Weights of a small image denoising autoencoder.
Model: 3.03M parameters, 48-pixel images, encoder arch inception, encoder activation relu, encoder depths [2, 5, 5], encoder widths [128, 224, 384], decoder norm batchnorm, decoder activation leaky_relu, decoder widths [48, 96, 144].
Rows from block 8 of the encoder, named by matrix and row number. Each number is 128 + 32 x the weight over its row's rms, rounded and kept within 0 to 255. All counts start at 0. After the name is the row's rms in percent of the matrix's.
# b500: branch 3 reduce pointwise conv (encoder.blocks.8.b5.0.0.weight, 48x384x1x1), inputs 165-219
b500.0 098 [125 115  92 133 137 127 127 116  95 148 212 125 147 185 145 141 144  85  76 114  75 128 141  98 116 168 117 137 103  60 141  92 185 183 155 104 113 131  77 168 120  99 124 117 144 168 139  78 136  95 177 142  97 134 148]
b500.1 094 [134 131 180  79 144 110 166 159 108  83  97  98 140 139 121 159 170 152  93 118 156  54 151 149 114 133 225 150 129 164  99  72 143  81 106 191 147 180 181 149 114 104 113 117 149 145 107 108 107 122 143  93 109  94 159]
b500.2 095 [233 144 139 138 154 170 106 130  60 196 169 141 194 200 146 168 112 116 157 122  83 151 136 151 168 104  82 119 196 131 167 136 129 171 131 187  79 131  63 152 148  91 103 100 108 139 144 139 174 139 109  95 150 131  99]
b500.3 113 [ 70 135 149 146 122 133 128 125  82 167 118 125 250 118 109 115 134 143 128 201 161 142 159 115 134 145 144 160 127 115 237 142 164 131 153  71 127 104 157 108  98  76 126  86 160 149 122 162 136 147 133 112 152  78 129]
b500.4 133 [127 118 163 125 119 116 106 182 167 107 132 144 165 133 167 135 148 142 113 156 125 103 138 142 153 111 141 102 134 149 132  94 139 114 114  99 125 113 101 132 148 141  92 100  94 116 101 139 145 141 141 126 145 128  81]
b500.5 114 [ 86 124 104  69  88 143 131 120 114 149  72  99 167 130 105 121  83 119 118 131 141 136 162 218 161  90 161 161  81 167  91 129  93  71 170 129 106 184 117 152 139 175  62 105 137 134 120 186  39  69 109 118 126 108 103]
b500.6 100 [157 123 121 167 100 152 149 124 126 124 134 149 162 166 144  91 154 102 160 150 107 137 110 107 151 182 177 109 151  94  78 138  87 134 157  98 165 136 137  69 141  94 202 128 127 138 153 106 146  52 128  99 119 165 163]
b500.7 110 [100 148 115 113  83 112 144 119 116 125 144 121  91  95 139 120  79 104 135 165 142 120 184  55 134 102 119 124 147 122 129 129 127 134 141 131 128 149 122 101 156 150 226 120 131 140 116  61 133  67 160 111 128 123  95]
b500.8 091 [ 71  83 151 121 121 142 135 123 141  75 123 118 164 154 104 108 123 130 121 122 103 141  83 113 164  83 144 161  85 120 122 113 116 126 135 107 124 154 105 148 145 135  74 162 147 120 130 112  98 126  99 114 150 128 143]
b500.9 095 [ 79 128  56 140  78 180 145 175 150 135  95 145 123 103 219 170 136 157 168 157 110 132 119 183 160 113 109 111 131 150 126 119  52 168 172 194  77  95 124  97 135  69  82 107 143 142 122 106 137  95 106 105 142 139 148]
b500.10 097 [ 85 127  93 154 167 101 118 127 158  82 141 160 122 122 158 117 145 169 115 123 119 108 152 145 147 160 145 140 150 106 130 137 133 171 135  98  82 137 169 130 172 106 131 148 158 135 129 112  72 146 121 130  78 131 122]
b500.11 096 [104 136 168 133 129  83 172 169 196  90 144 136 111 172 130 114 158 143 135 145 144  88 101 174 129 142 105 140 155 121 140 100 127 160 130 132  97  62 102 142 123 101 146 134 155 111 150  38 126 113 152 136 128 132 150]
b500.12 109 [113 122 152 102 138 145 101 138 143 115  42  70 181 157 142 136 117 109 103 140 117 121 161  93 151  89 171 182 124 184 116 102 121 156 130 106 159 127 129 152 124  92 146 117  67 150 129 128 118 132 138  92 105  95 214]
b500.13 090 [165 137 134 159 133 110  82 155 142 155 201 145 134 174 145 142 146  87 125 133 137 112 114  91 197 143  75 166 144  98 150  92 118 151 121 141 132 123 193 139 119 107 174 102  59 120 193 112 136 158 178 163 106 177 180]
b500.14 089 [190 120 134 108 127  98 152 120 170  91 134 125 112 123 123 194 112 116 120 127 120 133 134 131 107 111 118  68 117 133 135  99 154 184 148 127 123 160 184 138 126 122 152 100 148 107 107 146 144 113 137 130 106 114  97]
b500.15 091 [143 100  86  39 128 108 107 150  92 135  61 112  83 117 118 159  86 105 175 153 107 150 145 127  99 168  28 105  80  29 133 204  93 144 162 179 112 176 161 103 111 135 100 153 169 113  89 121 126  76 143 123 120  89  39]
b500.16 113 [ 78  70 129  82 122 131 141 168  71  89  68 105 133 112 155 146  93  65 150 126 111 178 107 187 109 113 150 162 100 132  80 162 110 172 239 160 131 178 131 156 102 155 149 139 142 146  82 120 126  54 140 142  96  70 115]
b500.17 107 [144 184  90 133 137 112 160 100 111 210 185 156 114 100 109 128  92  90 166 144 106 123 198 123 148 164 114 121 138 124  95 120 160 130 136 111 152 112  82 141 159 129 124  62 102 137 133 143 148 243  82 127  99 110 185]
b500.18 095 [103 138  53 183  70  47 119 123 126 127  91 195 101  80 177 176  51 109 184  95 115  75 182 115 149 172 166  98 153  81 108 140 126  92 145 145 158 181 217  88 146 117 125  94 191 142  84 106  55 105  69 167  77 100  99]
b500.19 109 [106 168 132  59 130 140 116 169 242  76 176 113 104 119 191 171 150 159 113 145 118 120 141 184 175 118 123  66 138  35  91  87 128 103 151 141 137 121 116 143  94 167  98 147 162 142 127 235 145 104  87 118 134 107  71]
b500.20 091 [131 164  82  52 140  89 139 138 130 211 185 155  56 138 173 102 112  84  92 165 110 129 109 120  94 106  49  98 108 153  97  67 197 141 168 169 165 118 107 160 177 152 131 112 143 146 147 101 155 194 103  67 148 131 148]
b500.21 114 [172 140 119 100  95 103 110 141 132  81 215 165 102 122  86 127 128 133 138 128 125 120 142 134 111 110 136 126 100  32  98 146 110 173 111 137  92 161 165  96  91 124  63 107 134 142 101 122 153  68 124 143 100 147  84]
b500.22 103 [118 111 107 124 108 168  95 152 156 125 143 132 101  77 131 166 135 138 163  98 128 123  94 146  71 122 131  49 148 140 120 109 117 208 185 139 102 128 202 151 107 142 177 162 146  85 104 187 157 160 119 200 116 116 164]
b500.23 103 [109 104  86 107 136 158  97 123 102 182  89  85 106 132 131 125 127 127 135  99 177  88 107 136  71 108  64  94  82 101 169 158 134  92  94  92 140 160 104 117 125  98  72 112 126 133 134 101 130 162 134 103 133 154 124]
b500.24 087 [142 160  69 142 170 146 166 147 129 101 106 166 106 138 154 137 203 126  90 140 160 126  83 152  94  95  90 115 106  91  94  73 148 152  95 125  87 130 185 186  97 116 121 185 154 110 222  98  99 152 124 108 173 127 100]
b500.25 097 [155 148 127 163 136 105 125 122 117 138  82 123 206 139  98 123  99 166 113 100 118 145 140 103  57 114  63 166 174 111 202  81  72  81 114 130  93  85  79 110 114 152 151  86 160 139 153 154 141  91 134  97 121 121  88]
b500.26 099 [ 95 118 123 119 100 164 125 146 107  95 100 112 127 113 146  81  96 118 160  98 154 171 137 109 127 176 102 127 123 110 100 188  85 154 142 146 154 121 145 145 109 139  83 128 153 127 148 184  61  49 141  83 136 109 155]
b500.27 092 [ 96 116 147  98 181 155 122 150  95 108  90 160 170 123 140  89 136  73 187 145 115 135  66 149 122 123 127 115  80 101 141 116 105 122 158 143 111 198  79  96 150 137  25  68 123 134 138 148  99 124 114 120 150 104  86]
b500.28 092 [ 11 107 146 166 187 187 114 160 121  88 127 131  93 183  34 142 169 149 149 120 121 155 132 135 121 189 155 209 154 146 169 201  67 106 138 138 141 142 142 118  93  95 135 157 124 105 106 183 120 184 142 239 105 143 184]
b500.29 102 [194 118 160 147 109 140 123 136 139  78  78 137 100 169 142 194 222 134 196 117 151  65 112  37 109 133 113 126 164 147 148  85 160 148 120  74 108  74 173 137 125  15 141 117 169  69 127  84 206  89 147  99 117 142 100]
b500.30 077 [135 106  93  99 115 121 190 120 122 128  98 100  92  91 157  76 140 143 117 162 141 115 107 133 144  97  87  57  97  73  98 184 154  93 129 139 118 107 162 115 122 178 127 130 136 124 140 139 116 131 123 111 108 156  83]
b500.31 075 [102 143 121 162 138 131 177 183  94  79 107  86 117 129 131 144 159 146  96  81 101 186 100 112 128 140 122 168  78 156 164 118 177 156 139 137 148 107 125 162 164 140 154 110 109 133 146  46 133 127  98 187 131 104 180]
b500.32 088 [183 180  95 108 178 123 185 131  83 111 115 177 142 102  85 129 151  81 108 121 139 105 133 115 125 144 154 141 113 147 140 157 114 151 123  69  95  86 140 140 117 154  50 135 114 129 118  80 150  63  62 124 117 121  98]
b500.33 104 [144 125  81 150  81  81 110 109 125 183  65 116  81 129 120 170 148 127 160  94  85 156 108 100  81 143 149  65 105 174 138 142 117 126 139 190 140 173 227 125 213 144 162 166 135 128 112 172 105  91  71 137 102 138 124]
b500.34 062 [127 176 183 122 193 111 110 142 108  77 147 102  67 143 119 129 146 169  91 123 136 127 134 127 132 113 109 121  99  80 117 108 153 107 186 126 171 109 181 168  94 179 102 128 106 134  70 104 108 160 186  74 115  95  84]
b500.35 124 [172 117  99 139 139 178 110 111 108 171  93 123 139 131 115 167 119 155 121  98 114 132 170 127  82 139 142 153 111 238 179 112 170 130 102 132 145  64 180  91 153  78 101 156 141 152 186 162 105 196 114 133 141 137 188]
b500.36 102 [160  75 123 122  99 128 180  65  98 139  52 200 117 183  96 141 147 121 139 130  96 128 104 133 123 143 159  97  99 229 117 126  77 159 137 112 130 164 136 122 131 145  46  83 148 131 121 103  62  47 164 116 113  76 139]
b500.37 106 [113 143 148 200  82 165  85 125 141 156 157 103 211 147 126 156 164 153 121  90 131 123 111 129 120 125 136 103 190 146 167  71 120 111 132  95 142 119 133 162 121  71 133 140 100 102 137 124 132 190 151 122 125 164 193]
b500.38 094 [151 123 115  96 128 145 146 159 123 139   9 136 105 121 150 117 160 138  88  99  90 104 132 127 131 178 166 121 135 151 120 152 103 113 127 117 162 191  71 150 126  72  89 128 162  96 109  72  91 130 226  82  92 109 105]
b500.39 107 [ 87 125 147  99 120 135 124 115  99 103  18  91 127 140  99 113 123  94 116 111 166 130 119 126 118 144 164 161 137 161 136 108 110 147 128 144 167 150 164  95 127 126 167 177 129 168 149 119  95  41 105 187  83  79 175]
b500.40 094 [ 96 110 154 124 142 116 161 174  52 111 173 143 252 183 108 167 124  61  83 157 148 180 132  63  67 169  87 106 105 162 174 103 119 172 145 120 112 120 122 130 148 107 180 149 111 115 156 108  97 174 136 108 147 175 225]
b500.41 088 [ 78 131 136  99 100 110  99 107 134 100 196  80 102 106 125 114 122 129 122 103 127 132 167  97  68 121 139  77 134 128 170  74 233 144 155 101 124 137 190 160 138 128 192 140 109 145  95  73 149 146 171 175 137 142 149]
b500.42 101 [200 122 178 138 137 137 152  91 138 137 126 155  92 147 167 151  65 103 101  96 125 126  78 134 113 137 154 134 148 192  99 120 168 201 146 126 105 119 107 111 122 149 162 139 149 119 123  17 139  74 125 171 141 124 130]
b500.43 095 [110 139 112 213 162 127  77 117 139 107 192  81 102 110 103 111 112 122 135 145 112 134  84 122 199 166  72 207 130 125  87 168 166 122 145 104 173  21 124 174 178 128 160 136 136 178 141 140 182 145  69 139 140 208 147]
b500.44 108 [ 72 143 161 110 102 104  96 141 122 111 143  62 171 127 137 119 118 124 129 120 110 132 141 171 157 106 123 217 106 181 141 120  57  62 130 144 171  97  55 145 128 132  66  88 110 159 113 175 144 135  99 141 152 119 128]
b500.45 090 [128 155 134  57 113 141 130  53  94 106 112 166 106  88 112 142  99 160 161 164 151 116 192 147 117  98  89 141 117  94 108 120  46 114 118 115 136 154 157 107  94 153 188 102 136 185  92 182 131  34 102 155 135 129  57]
b500.46 120 [ 82 126 149  85 108 138 109  93 131 146 218  93 112 138 148 172 142 165 120 149 143 154  88 153 161  94  46 166 100  49  88 122 151 105 112 154 148 140 122 152 111 151 194 118 124 125 129 125 147 105 177 133 149 146  93]
b500.47 108 [ 99 121 136 137 112  99 157 127 127  88 170 137 134  88 132 130 141 144 102 143 118 155 117 124 131 163 163 126 133 129 142 124 153 132 121 144 102  65 160 154 140 119 121 178 143 117 140 101 161  91 141 138 104 138 124]