A small image denoising autoencoder, trained from scratch.
Model: 3.03M parameters, 48-pixel images, encoder arch inception, encoder norm batchnorm, encoder activation relu, encoder depths [2, 5, 5], encoder widths [128, 224, 384], decoder norm batchnorm, decoder activation leaky_relu, decoder widths [48, 96, 144].
Training: soap at rate 0.0038, 13200 steps.
Data: 194171 training examples, 17.4 epochs.
Rows from block 0 of the decoder of a small image denoising autoencoder, named by matrix and row number. Each number is 128 + 32 x the weight over its row's rms, rounded and kept within 0 to 255. All counts start at 0. Numbers have three digits each.
After each channel's rows are labels from the 100 images, of 14848, where the channel reaches its highest value: "responds to" is what is common among them; "peak at" is the part of the image that holds the peak. Only what is clearly more common there than usual is listed. The data: microscope photos of single blood and bone marrow cells. In brackets: how many of the 100, against the usual share in percent.
# conv: 3x3 conv (decoder.mid.0.conv.weight, 144x144x3x3, each kernel summed), inputs 0-71

conv.88:138116102092045157128128109125121107116110158141123132117161116114162155099138122093227120143130160142124117104116119129127130057083130079114135150121090103180124188168086200160093116050201140110112081162149075198105
responds to: cell type: segmented neutrophil (68 vs 20); smear: peripheral blood (67 vs 16.2)
peak at: centre (59 vs 11.1)

conv.9:092114163109178170161089172141105163152137141139124145136087099225108116133126080143083135144118175155101191151142135100106157157089124143086138053102136195104093120110109176139165204157157138119111136122143119063098
responds to: cell type: segmented neutrophil (67 vs 20); smear: peripheral blood (58 vs 16.2)
peak at: bottom centre (43 vs 11.1)

conv.93:138133143157171156136180138169174161120102132146116154059134110112094119159102148149150144148105094113151107167153055135137166119179154048160152114140130129115138127179115089088135083159139091113183116154090150135202
responds to: cell type: erythroblast (33 vs 14.3)
peak at: centre (29 vs 11.1)

conv.23:115148149128164111135176098131126098147126111135123135136180099062103115122135122095119145037072113129116157117081127115200119080091138091144078150115115105154109198073124179126153136121097185131109135137180149179179
responds to: cell type: segmented neutrophil (42 vs 20)
peak at: centre (43 vs 11.1)

conv.13:151107120112157074177163123137130184145086108142072125124101172146146146169152131159115099087154158191109148096102103125049124103110151100169140129133185157084082152109144116105136091122102130139105127068142177104131
responds to: cell type: lymphocyte (44 vs 15.2)
peak at: bottom centre (42 vs 11.1)

conv.126:139128104148119166149078075119108135107166109099121116112155062122158160149150116102120089120148127093144147069079150176130111109169142117110114116115175075123132123096170149143101111109162151144157161163111101172170
responds to: cell type: erythroblast (44 vs 14.3)
peak at: centre (50 vs 11.1)

conv.59:126154136104101153101164120102136147156119085175118140132078138098143113153102159143115124091084084185163129156196132038110114110122136105109155138164144105113123124150068140099115097038132115123095089149120140162125
responds to: cell type: erythroblast (36 vs 14.3)
peak at: centre (44 vs 11.1)

conv.0:093143129096118072096159136101143188142077115183180127119072172137099173149108143152124132156119134086131164091177111156170098146166131112130055111092143142141111140148126188153149114125145133140108150114116132109060
responds to: cell type: erythroblast (32 vs 14.3)
peak at: centre (31 vs 11.1)

conv.122:101141175116138138136129111110118183153079109149113133145105110103124125138070122142153189152144060118149117069110118179063102083165105090116159121084194091115083122158159172125147096082071156065081161156147127134183
responds to: cell type: segmented neutrophil (52 vs 20)
peak at: centre (45 vs 11.1)

conv.12:147152115114104156093095106152122113113108176099148080144147139169150170154157135162137118099164139146183148155121086073144130170147090121154151149166145127166137162191148130155130104074130138088157130088081071133129
responds to: smear: peripheral blood (90 vs 16.2); cell type: segmented neutrophil (90 vs 20)
peak at: centre (59 vs 11.1); bottom centre (30 vs 11.1)

conv.63:118142108194118113194205121127176084149103126134060176134099151106092099120065122133216183096134155068134088150131132109170127111076090157108094101091119160119124154161146121135165175160099132149114133156167154151118
responds to: cell type: lymphocyte (35 vs 15.2)
peak at: centre (35 vs 11.1)

conv.85:132147203136154136126168118130155133139151117116101103122118138132116154098089128108131146085087115118113140123099167157092141169063111085144090162091132173101124156129115156075094109155057160143156168146219085117164
responds to: cell type: lymphocyte (35 vs 15.2)
peak at: centre (35 vs 11.1)

conv.64:131181073124115083130165086134133127130149098129111143115205076100082179105142131136121166132101102064110087132131137161207114077098115119155099153129067130154176172121105104120171161159119131128114179086152109158146
responds to: cell type: segmented neutrophil (46 vs 20); smear: peripheral blood (40 vs 16.2)
peak at: middle left (35 vs 11.1)

conv.66:122125124160141125157071174140119153115102105103148158126114064184110133152107102111078110164136149119176132155093122153150127151081135133170136146088140107142154104125185149134081128160076119124065126098107122103144
responds to: cell type: segmented neutrophil (58 vs 20)
peak at: centre (38 vs 11.1)

conv.114:135145127138142116110079125153094140112136057125171125095132118107135160149137133126137158166170126101119138108100135149102071200137132138098106166110126122137094095122170114143128163088143143174086055127171142128090
responds to: cell type: lymphocyte (37 vs 15.2)
peak at: centre (37 vs 11.1)

conv.115:111136116098161084137123125136133152156117131119148119110059124152104066137106128075069177137157162203126100100156134140128172140107141129155142136145191097092112132158124146083167084091132122111087091140098127119136
responds to: cell type: lymphocyte (39 vs 15.2)
peak at: centre (38 vs 11.1); top centre (27 vs 11.1)

conv.140:100121130144166162156127118092109136139112085156069155165198169051108136112110097147136128073155122172161143133106152132095096106137130155152116108053123108156099156082148170106195118112120159060092125090152106085130
responds to: smear: peripheral blood (81 vs 16.2); cell type: segmented neutrophil (70 vs 20)
peak at: centre (71 vs 11.1)

conv.44:159112074102076107122151136153141186078106193107114151080048121162099138057130103082177152125134139164131106098122122177153105124127095128126123117136151155144143146072143168107156133103164148141143140186116140168145
responds to: cell type: segmented neutrophil (42 vs 20)
peak at: bottom right (29 vs 11.1)

conv.129:163129090090110055133123094102162164132147132132129088122080158109118081100049131101127111070156168148127085109168152123113157071101121066152075135121150110123113158119142225057166082101138149074104128177180129087183
responds to: cell type: lymphocyte (38 vs 15.2)
peak at: centre (50 vs 11.1)

conv.131:142157118120145117119055132160113138135138102091155166157106126135103131111129129119124158124153127106112071127079148140094134163107168162129147127078105126162127089045130116121079142075134152221182107151218153182107
responds to: cell type: segmented neutrophil (73 vs 20); smear: peripheral blood (70 vs 16.2)
peak at: centre (53 vs 11.1)

conv.52:115148087130158190114092127087105147102134140161137096112184181165072154092182146107147080094163186186124166124104199161058099123125151181158200128095116140069097106105147182052126072104136131112107079066122129084126
responds to: cell type: segmented neutrophil (57 vs 20)
peak at: centre (32 vs 11.1)

conv.83:139158133124123107140149123120127063131121139134158097083128149105195102140134149153190134134127124069175079139137116098158146111134100101155179077125148122159142217094098159123117079163034106083124088175159122180116
responds to: cell type: erythroblast (40 vs 14.3)
peak at: centre (42 vs 11.1)