{
  "train_examples": 194171,
  "encoder_depths": [2, 5, 5],
  "encoder_kernel_size": 3,
  "beta2": 0.999,
  "one_sided": false
}
Rows from block 5 of the encoder of a small image denoising autoencoder, named by matrix and row number. Each number is 128 + 32 x the weight over its row's rms, rounded and kept within 0 to 255. All counts start at 0.
After each channel's rows are labels from the 100 images, of 14848, where the channel reaches its highest value: "strongest on" is what is common among them; "patch colour" is the nearest of a few named colours to the mean colour under the peak. Only what is clearly more common there than usual is listed. The data: microscope photos of single blood and bone marrow cells. In brackets: how many of the 100, against the usual share in percent.
# r30: branch 2 reduce pointwise conv (encoder.blocks.5.r3.0.weight, 56x224x1x1), inputs 150-223

r30.46 [131 122 152 133 124 143  94 110 100 104  98 124 104 136 152  57 134 154 131 165 156 137 147 141  97 108  89 114 125 123 103 110 117 109  96 138 125  99 107  94 103  98 144 101 160 133 106 102 135 106 127 137 126 107  84 150  49 153  62 147 143 121 145  93 121 130  48  62 165 138 136 108 123 142]
strongest on: cell type: segmented neutrophil (53 vs 20)
patch colour: blue (30 vs 9.8); black (28 vs 1.4)

r30.49 [114 146 142  93  74  79  80 161 116  73 126 111 126 123 158 103  61  72 123 150  94 133  99  49 159 115  99 142 114 103  77  97  92 126  76 116 108 144  87 132 159 162 135 128 130 154  88 186 121 160 127 124 126 127  95 106 159 137 132 109 134 150 149 131 142 203 123 167 137 179 147 105 186 114]
strongest on: smear: peripheral blood (38 vs 16.2)
patch colour: white (100 vs 23.3)

r30.20 [156 159 138 124 146 131 128 175 132 110 181 120 134  95 173 155 108 159 201 146 116 134 114 104  93 124 121 128 128 116 108 104 127 125 141 117 157 100 153  97 188 175 135 129 112  95 123 129 180  66 120 103  98 105 182 147 102  87  98 145 137 132 143 140 145 147 117 176 118 151 195  78 119 129]
strongest on: smear: peripheral blood (37 vs 16.2)
patch colour: white (100 vs 23.3)

r30.9 [189  91  98  73 154 104 143 121 138 166  77  82  81 119 149 126 152 118 169 144 108 114 142 120 141 140 143  99 155 148 142  83 101 161  87  79  86 121 175 122 139 119 128 142 127 106 176 153 102 123 162 135 116  94 107 111 161 149  93 153 168 146 160 162 165 157  98  53 135 131 127  96  34 133]
strongest on: smear: peripheral blood (35 vs 16.2)
patch colour: white (100 vs 23.3)

r30.11 [111 127  99 119 197 144 117  95  83 122  95 126 103  99 146 132 142 118 126 162 122 115 115 150 130 111 165 157 118 151 145 119 123 160 101  81 142 105 154 139  76 145 123  94 105  96 125 104 138 103 141 178 127 187  92 117 133 130 105  86 136 130 110 132 103 114 103 155 114 156 139 106 125 149]
strongest on: smear: peripheral blood (39 vs 16.2)
patch colour: white (70 vs 23.3)

r30.19 [140  87  95 158  84 102 131 135 181  68 158 115 154 129 110  78 149  98 135 154 165 114 129 116 135 122 133 108 102 143  92 165  74 141 149 163 172 100  80  59  64 121 141 159 106 146 137 116 126 164 159 127 119 129 136 143 161 155 154 104 121 123 174 110 130 115 148  81 204 131 111 156  90 133]
strongest on: smear: peripheral blood (36 vs 16.2)
patch colour: white (100 vs 23.3)

r30.2 [111 131 159 133 155 127 105 125 147  81  58 103  85 123 101 137 179 187 111 154 105 118 154 138 194 112 130 141  80 148  41 132 110 117 141 112 123 165 120 197 134 125  89 100 131 147 140 118  63  39 141 109 133 109 106 146 105 116 155 152 157  92 114 150  67  88 122 107 125 163 167 126 175 143]
strongest on: cell type: segmented neutrophil (58 vs 20)
patch colour: pink (50 vs 22.9); purple (41 vs 20.1)

r30.33 [126  93 137 172 134 118 139 145 118 108 139 135 103 149 160 160 130 160 138 102 147 101 136 108 143 155 151 121 142 152 135 148 107 111 137 124 145 151 151 168 112  92 123 131 148 140 137 137 143 177 174 118 124 116 153 141 149 168 190  93  50 115 113 126 116 128 143 171 107 159 125 135 175  96]
strongest on: smear: peripheral blood (42 vs 16.2); cell type: segmented neutrophil (40 vs 20)
patch colour: purple (52 vs 20.1)

r30.43 [111 133 125 146 144 152 135 126 127 123  61 112 133  43 146 125 138 155 124 112 122 157 119  88 153 119  83 151 144 124 140 139 166 138 129 120 147 133 150 163 123 138 115  92 102  98 117 122 124 134 138  85 119 152 158 165 202 132  98 152 109  94 155 125  78 101 164 159 165  78 155 120 114 186]
strongest on: smear: peripheral blood (41 vs 16.2)
patch colour: white (100 vs 23.3)

r30.50 [150 156 127 123  80 146 118 130 113 194 152 138 105 122 182 104 129 146 145 175 115 161 141 109 109 107  62 107 147 105 144 133 162 115  92 124 139  90 135 110 191 120 138 132 132 111 112 142 130 122  81 160 124  87 129 167 101 125 109 149 160 117 100 142 142 118 175 164 102 157 130 146 104  82]
strongest on: smear: peripheral blood (39 vs 16.2)
patch colour: white (100 vs 23.3)

r30.47 [106 130 158 112 113 108 143 144 129 142 143 160 163 158 124 100  95  87 134 137  99 201 105 105 133 140  87 105 119 115 111 117 141 149  98 109  79 145 117 147 191 141 171  60 117 152 121 177 109 134 121 119 116 126 131 135 171 135  85  81 126  90 147  86 173  85  81 131 120 166 177 149 162 176]
strongest on: smear: peripheral blood (40 vs 16.2)
patch colour: white (91 vs 23.3)

r30.32 [114 114 177 104 119 120 139 108 118 142  62 104 125 135 114 118  75 126 121 127  89  83 112 163 137 145  87 172  88 126  78 165 104 126 136 105 118 123 142 137 113 136 159 146 125 124 149 152 135 145  68 145  89 118  84  98  88 149 121 116 137 116  87 103 124 109 112 116 123 172 116 153 128 130]
strongest on: cell type: segmented neutrophil (50 vs 20)
patch colour: blue (49 vs 9.8); black (46 vs 1.4)

r30.8 [122 129 137 166  65 148 154 127 139  86 121  95 148 108 142 129 126 118 112 179 107 147 127 148 117 127  94  97 111 129 139 114 129 145 116 128 145 109 115 120 176 103 131 171 108 110  98 130 136  78 110 165 110 146 189 126 142 101 130 114 169  94 178 151 139 110 106 118 141 122 157 142 145 137]
strongest on: smear: peripheral blood (40 vs 16.2)
patch colour: white (100 vs 23.3)

r30.1 [151 117 147 102 126 178 161 110 107 136 140 127  95  93 117 115 131 123 138 131 118 130 126  96 188 137 153 132 132 146 158 118 122 117 152 152 108 131 119 122 171 125 137 132 130 140  96 161  58 104 136 140 128 138 123 128 107 117  63 120 101 149  88 105 134 130 103  99 174 116 134 100 126  99]
strongest on: smear: peripheral blood (40 vs 16.2)
patch colour: white (100 vs 23.3)

r30.36 [114 125 142  78 153 109 122 121 139 103 121 112 144 153 131 136 132 171 112 102 100 166 100 140 152 139 116 108  85 137 113 165 125 105 132 105 112 157 176  83 117 160 123 125 111 146 121 119 133 119 203 124 118 140 123 110 116  97 160 128 162 126 132  78 120 119 111 112 116 136  75  83 113 118]
strongest on: smear: peripheral blood (50 vs 16.2); cell type: segmented neutrophil (43 vs 20)
patch colour: white (50 vs 23.3)

r30.3 [167  98 149 109 128 174  83 119 119 143 115 109 125 122  95 155 147 126 153 138 155 103 125 150 146 146 111 157 107 143 140 155 153 146 108 130 154 100 138 144 110 126 149 148  89 191 152 109 130 180 133 158 131 167 167 115 175 122  91 197 125  82 146 146  92 153 154 141 132 139 159  83 155 127]
strongest on: cell type: lymphocyte (34 vs 15.2)
patch colour: white (100 vs 23.3)

r30.37 [ 86 115  98  81 119  74 118 128 132 118 121 119 104 178 122 123 126 144 133 136 144 112  93 141 133 133 140 122 166 141 145  83 118 178 131 135 130 118  96  55  83 141 152 114 129 136 153 136 139 179 130  93 113 196 121  88 169 129  65 110 157  54  95 155 101 132 116 120 138 161 157 145 127  73]
strongest on: smear: peripheral blood (38 vs 16.2)
patch colour: white (100 vs 23.3)

r30.51 [142  95 124 107 116 114 167 144 109 137 156 137 112  95 119 152 131  94 134 116 144 124 101  85 114 159 139 105 118 105 110 139 174 116 125 154 126 120 148 126 118 134 133 147 106 128 114 115  98 156 174 143  96  96 122 134  98 155 104 142 132 165 158 131 161 110  92 148 142  86 146 119  93 136]
strongest on: smear: peripheral blood (40 vs 16.2)
patch colour: white (49 vs 23.3)

r30.54 [123  72 149 107 139 183 110 122  78 140  90  96 124 167 139 102 135 118 119 151 106 160  90 156 110  83 124 105 133 143 151 109 170 163 119 102 122 153 120 180 138 127  98 130 116 119  76 148 116 104 106 119 117 148  79 145 165  89 136 144 139  93 115 107  77 114 121 194 134 137 145  97 133 115]
strongest on: cell type: segmented neutrophil (46 vs 20)
patch colour: purple (60 vs 20.1)

r30.41 [110 122 115 154 151 116  69 108 130 111 136  98 149 141  86 100 170 111 156  95 125  91 125 142 141  86 139 125 115 139 120 109 118 144 115 132 123 136  74  77 106 119 102 109 143 126 116 104 121 166 121 124 135 148 109 145  94 140 114 181 145 123 141 130 121 142 114  87  83  68 151 158 152 131]
strongest on: cell type: segmented neutrophil (47 vs 20)
patch colour: purple (52 vs 20.1)

r30.5 [ 90 120 123 161 127 178  95 154 100  92 134 115 134  82  91 114 136 142 113 152 135 149 111 152 133 149 109 134  69 111 101 150 105 156  80 141 166  78 176 136 149 127 110  98  40 128 155 150  86 101 158 170 131 107 152 102 194 155 110 122 183  82 111 134  92 196 157 119 120 196 116 131 145 165]
strongest on: smear: peripheral blood (35 vs 16.2)
patch colour: white (100 vs 23.3)

r30.12 [144 124 136 131 119 151  78 122 124 161 106 197 117 103 204 122 169  98 141  96 160 107 140 142 152 115 143  26 194 171 157 133 150 147 148 118 147 116 129  86 138 131 106  98 135 118 158 187  67 124 145 125 156 120 130 141 138 115 126  84  96  95 131 113 144 118 139 122 108 143 174 112 110 175]
strongest on: smear: peripheral blood (35 vs 16.2)
patch colour: white (100 vs 23.3)

r30.16 [141 115 144 114 113 130 116 130 152  95 182 121 135  87  84 163 166 140 118 148 131 147  85 136 131 147 171 129 121 139 145 162 161 161 112 138 161 131 118 119 122 152  87 104  95 146 171 131 107 151 127 120  96 150 152 184 119 118 101 118 100 133 155 103 120 113 112 150 136  94 123 164 179 123]
strongest on: smear: peripheral blood (35 vs 16.2)
patch colour: white (100 vs 23.3)

r30.6 [133 127  99  87 114 114 182 124 147 111 150 119  86  99 126 170 160 126 121  74 166 138 149  67 120 138 156 134 148 115 118 153 151 105 120 132 187 110 145 139 120 139 156 163 122 135 148 112 110 159 130 118  90 128 138  96 175 185  83 115 126 152 115  67  96 115 154 136 134 123 114 103 135  56]
strongest on: smear: peripheral blood (35 vs 16.2)
patch colour: white (100 vs 23.3)

r30.7 [137 139 126 122 130 147 113 112  97 149 124 123  98 155 127 117 115 122 163 145 135 123 124 143 140 114 126 109 133 127 117 111 162 127 129 123 108 164 129 131 108 119 122 110 135 116 109 153 107 155 128 137 111 175 145 141  88 149 169 137 168 122  71 194 131 101  68  95  91 127 119 118  89  93]
strongest on: cell type: segmented neutrophil (51 vs 20)
patch colour: purple (62 vs 20.1)

r30.48 [135  78 145  93 135 148  72 113 110 136 146 154 123 132 144 133 109  94 150 108 148  93 100 177 131 160 118 126 132  71 105  49 129 134 129 118 124 114 144 133 160  82 154 139  91 126 160 130 140 152 147  92 143 129 103  73  90 126 163 145 153 140 105 175 107 168  88  90  91 149 110 147 111 126]
strongest on: cell type: segmented neutrophil (50 vs 20)
patch colour: blue (45 vs 9.8)

r30.17 [188 104 130 106 137  86 149 145 138 122 102 112 159  96 148 125 112 118 182 188  75 114 139 159  81 137 144  88 116 146 140 112 142 140 115 145 146 124 139 140 114 149 121 129 115 135 106  81 154 154 149 132 132 115 171 127  73  68  69 138 172  45 126 106 169 137 167  79 232 133 143  91 168 100]
strongest on: smear: peripheral blood (38 vs 16.2)
patch colour: white (100 vs 23.3)

r30.25 [117 141 108  46 115 124 124 140 132 148 152  96 113 140 139 105 124 103 131  92  74 122 155 138 122 111 133 143 138  94 126 115 158 161  86  99 141 121 122 117 129 136 109  84 126 107  80  91 102 123 158 118 108 125 146 186  91 104  88 174 208 103 186 172  87 119  38  97 111  99 164  56 174 107]
strongest on: cell type: segmented neutrophil (45 vs 20)
patch colour: black (64 vs 1.4)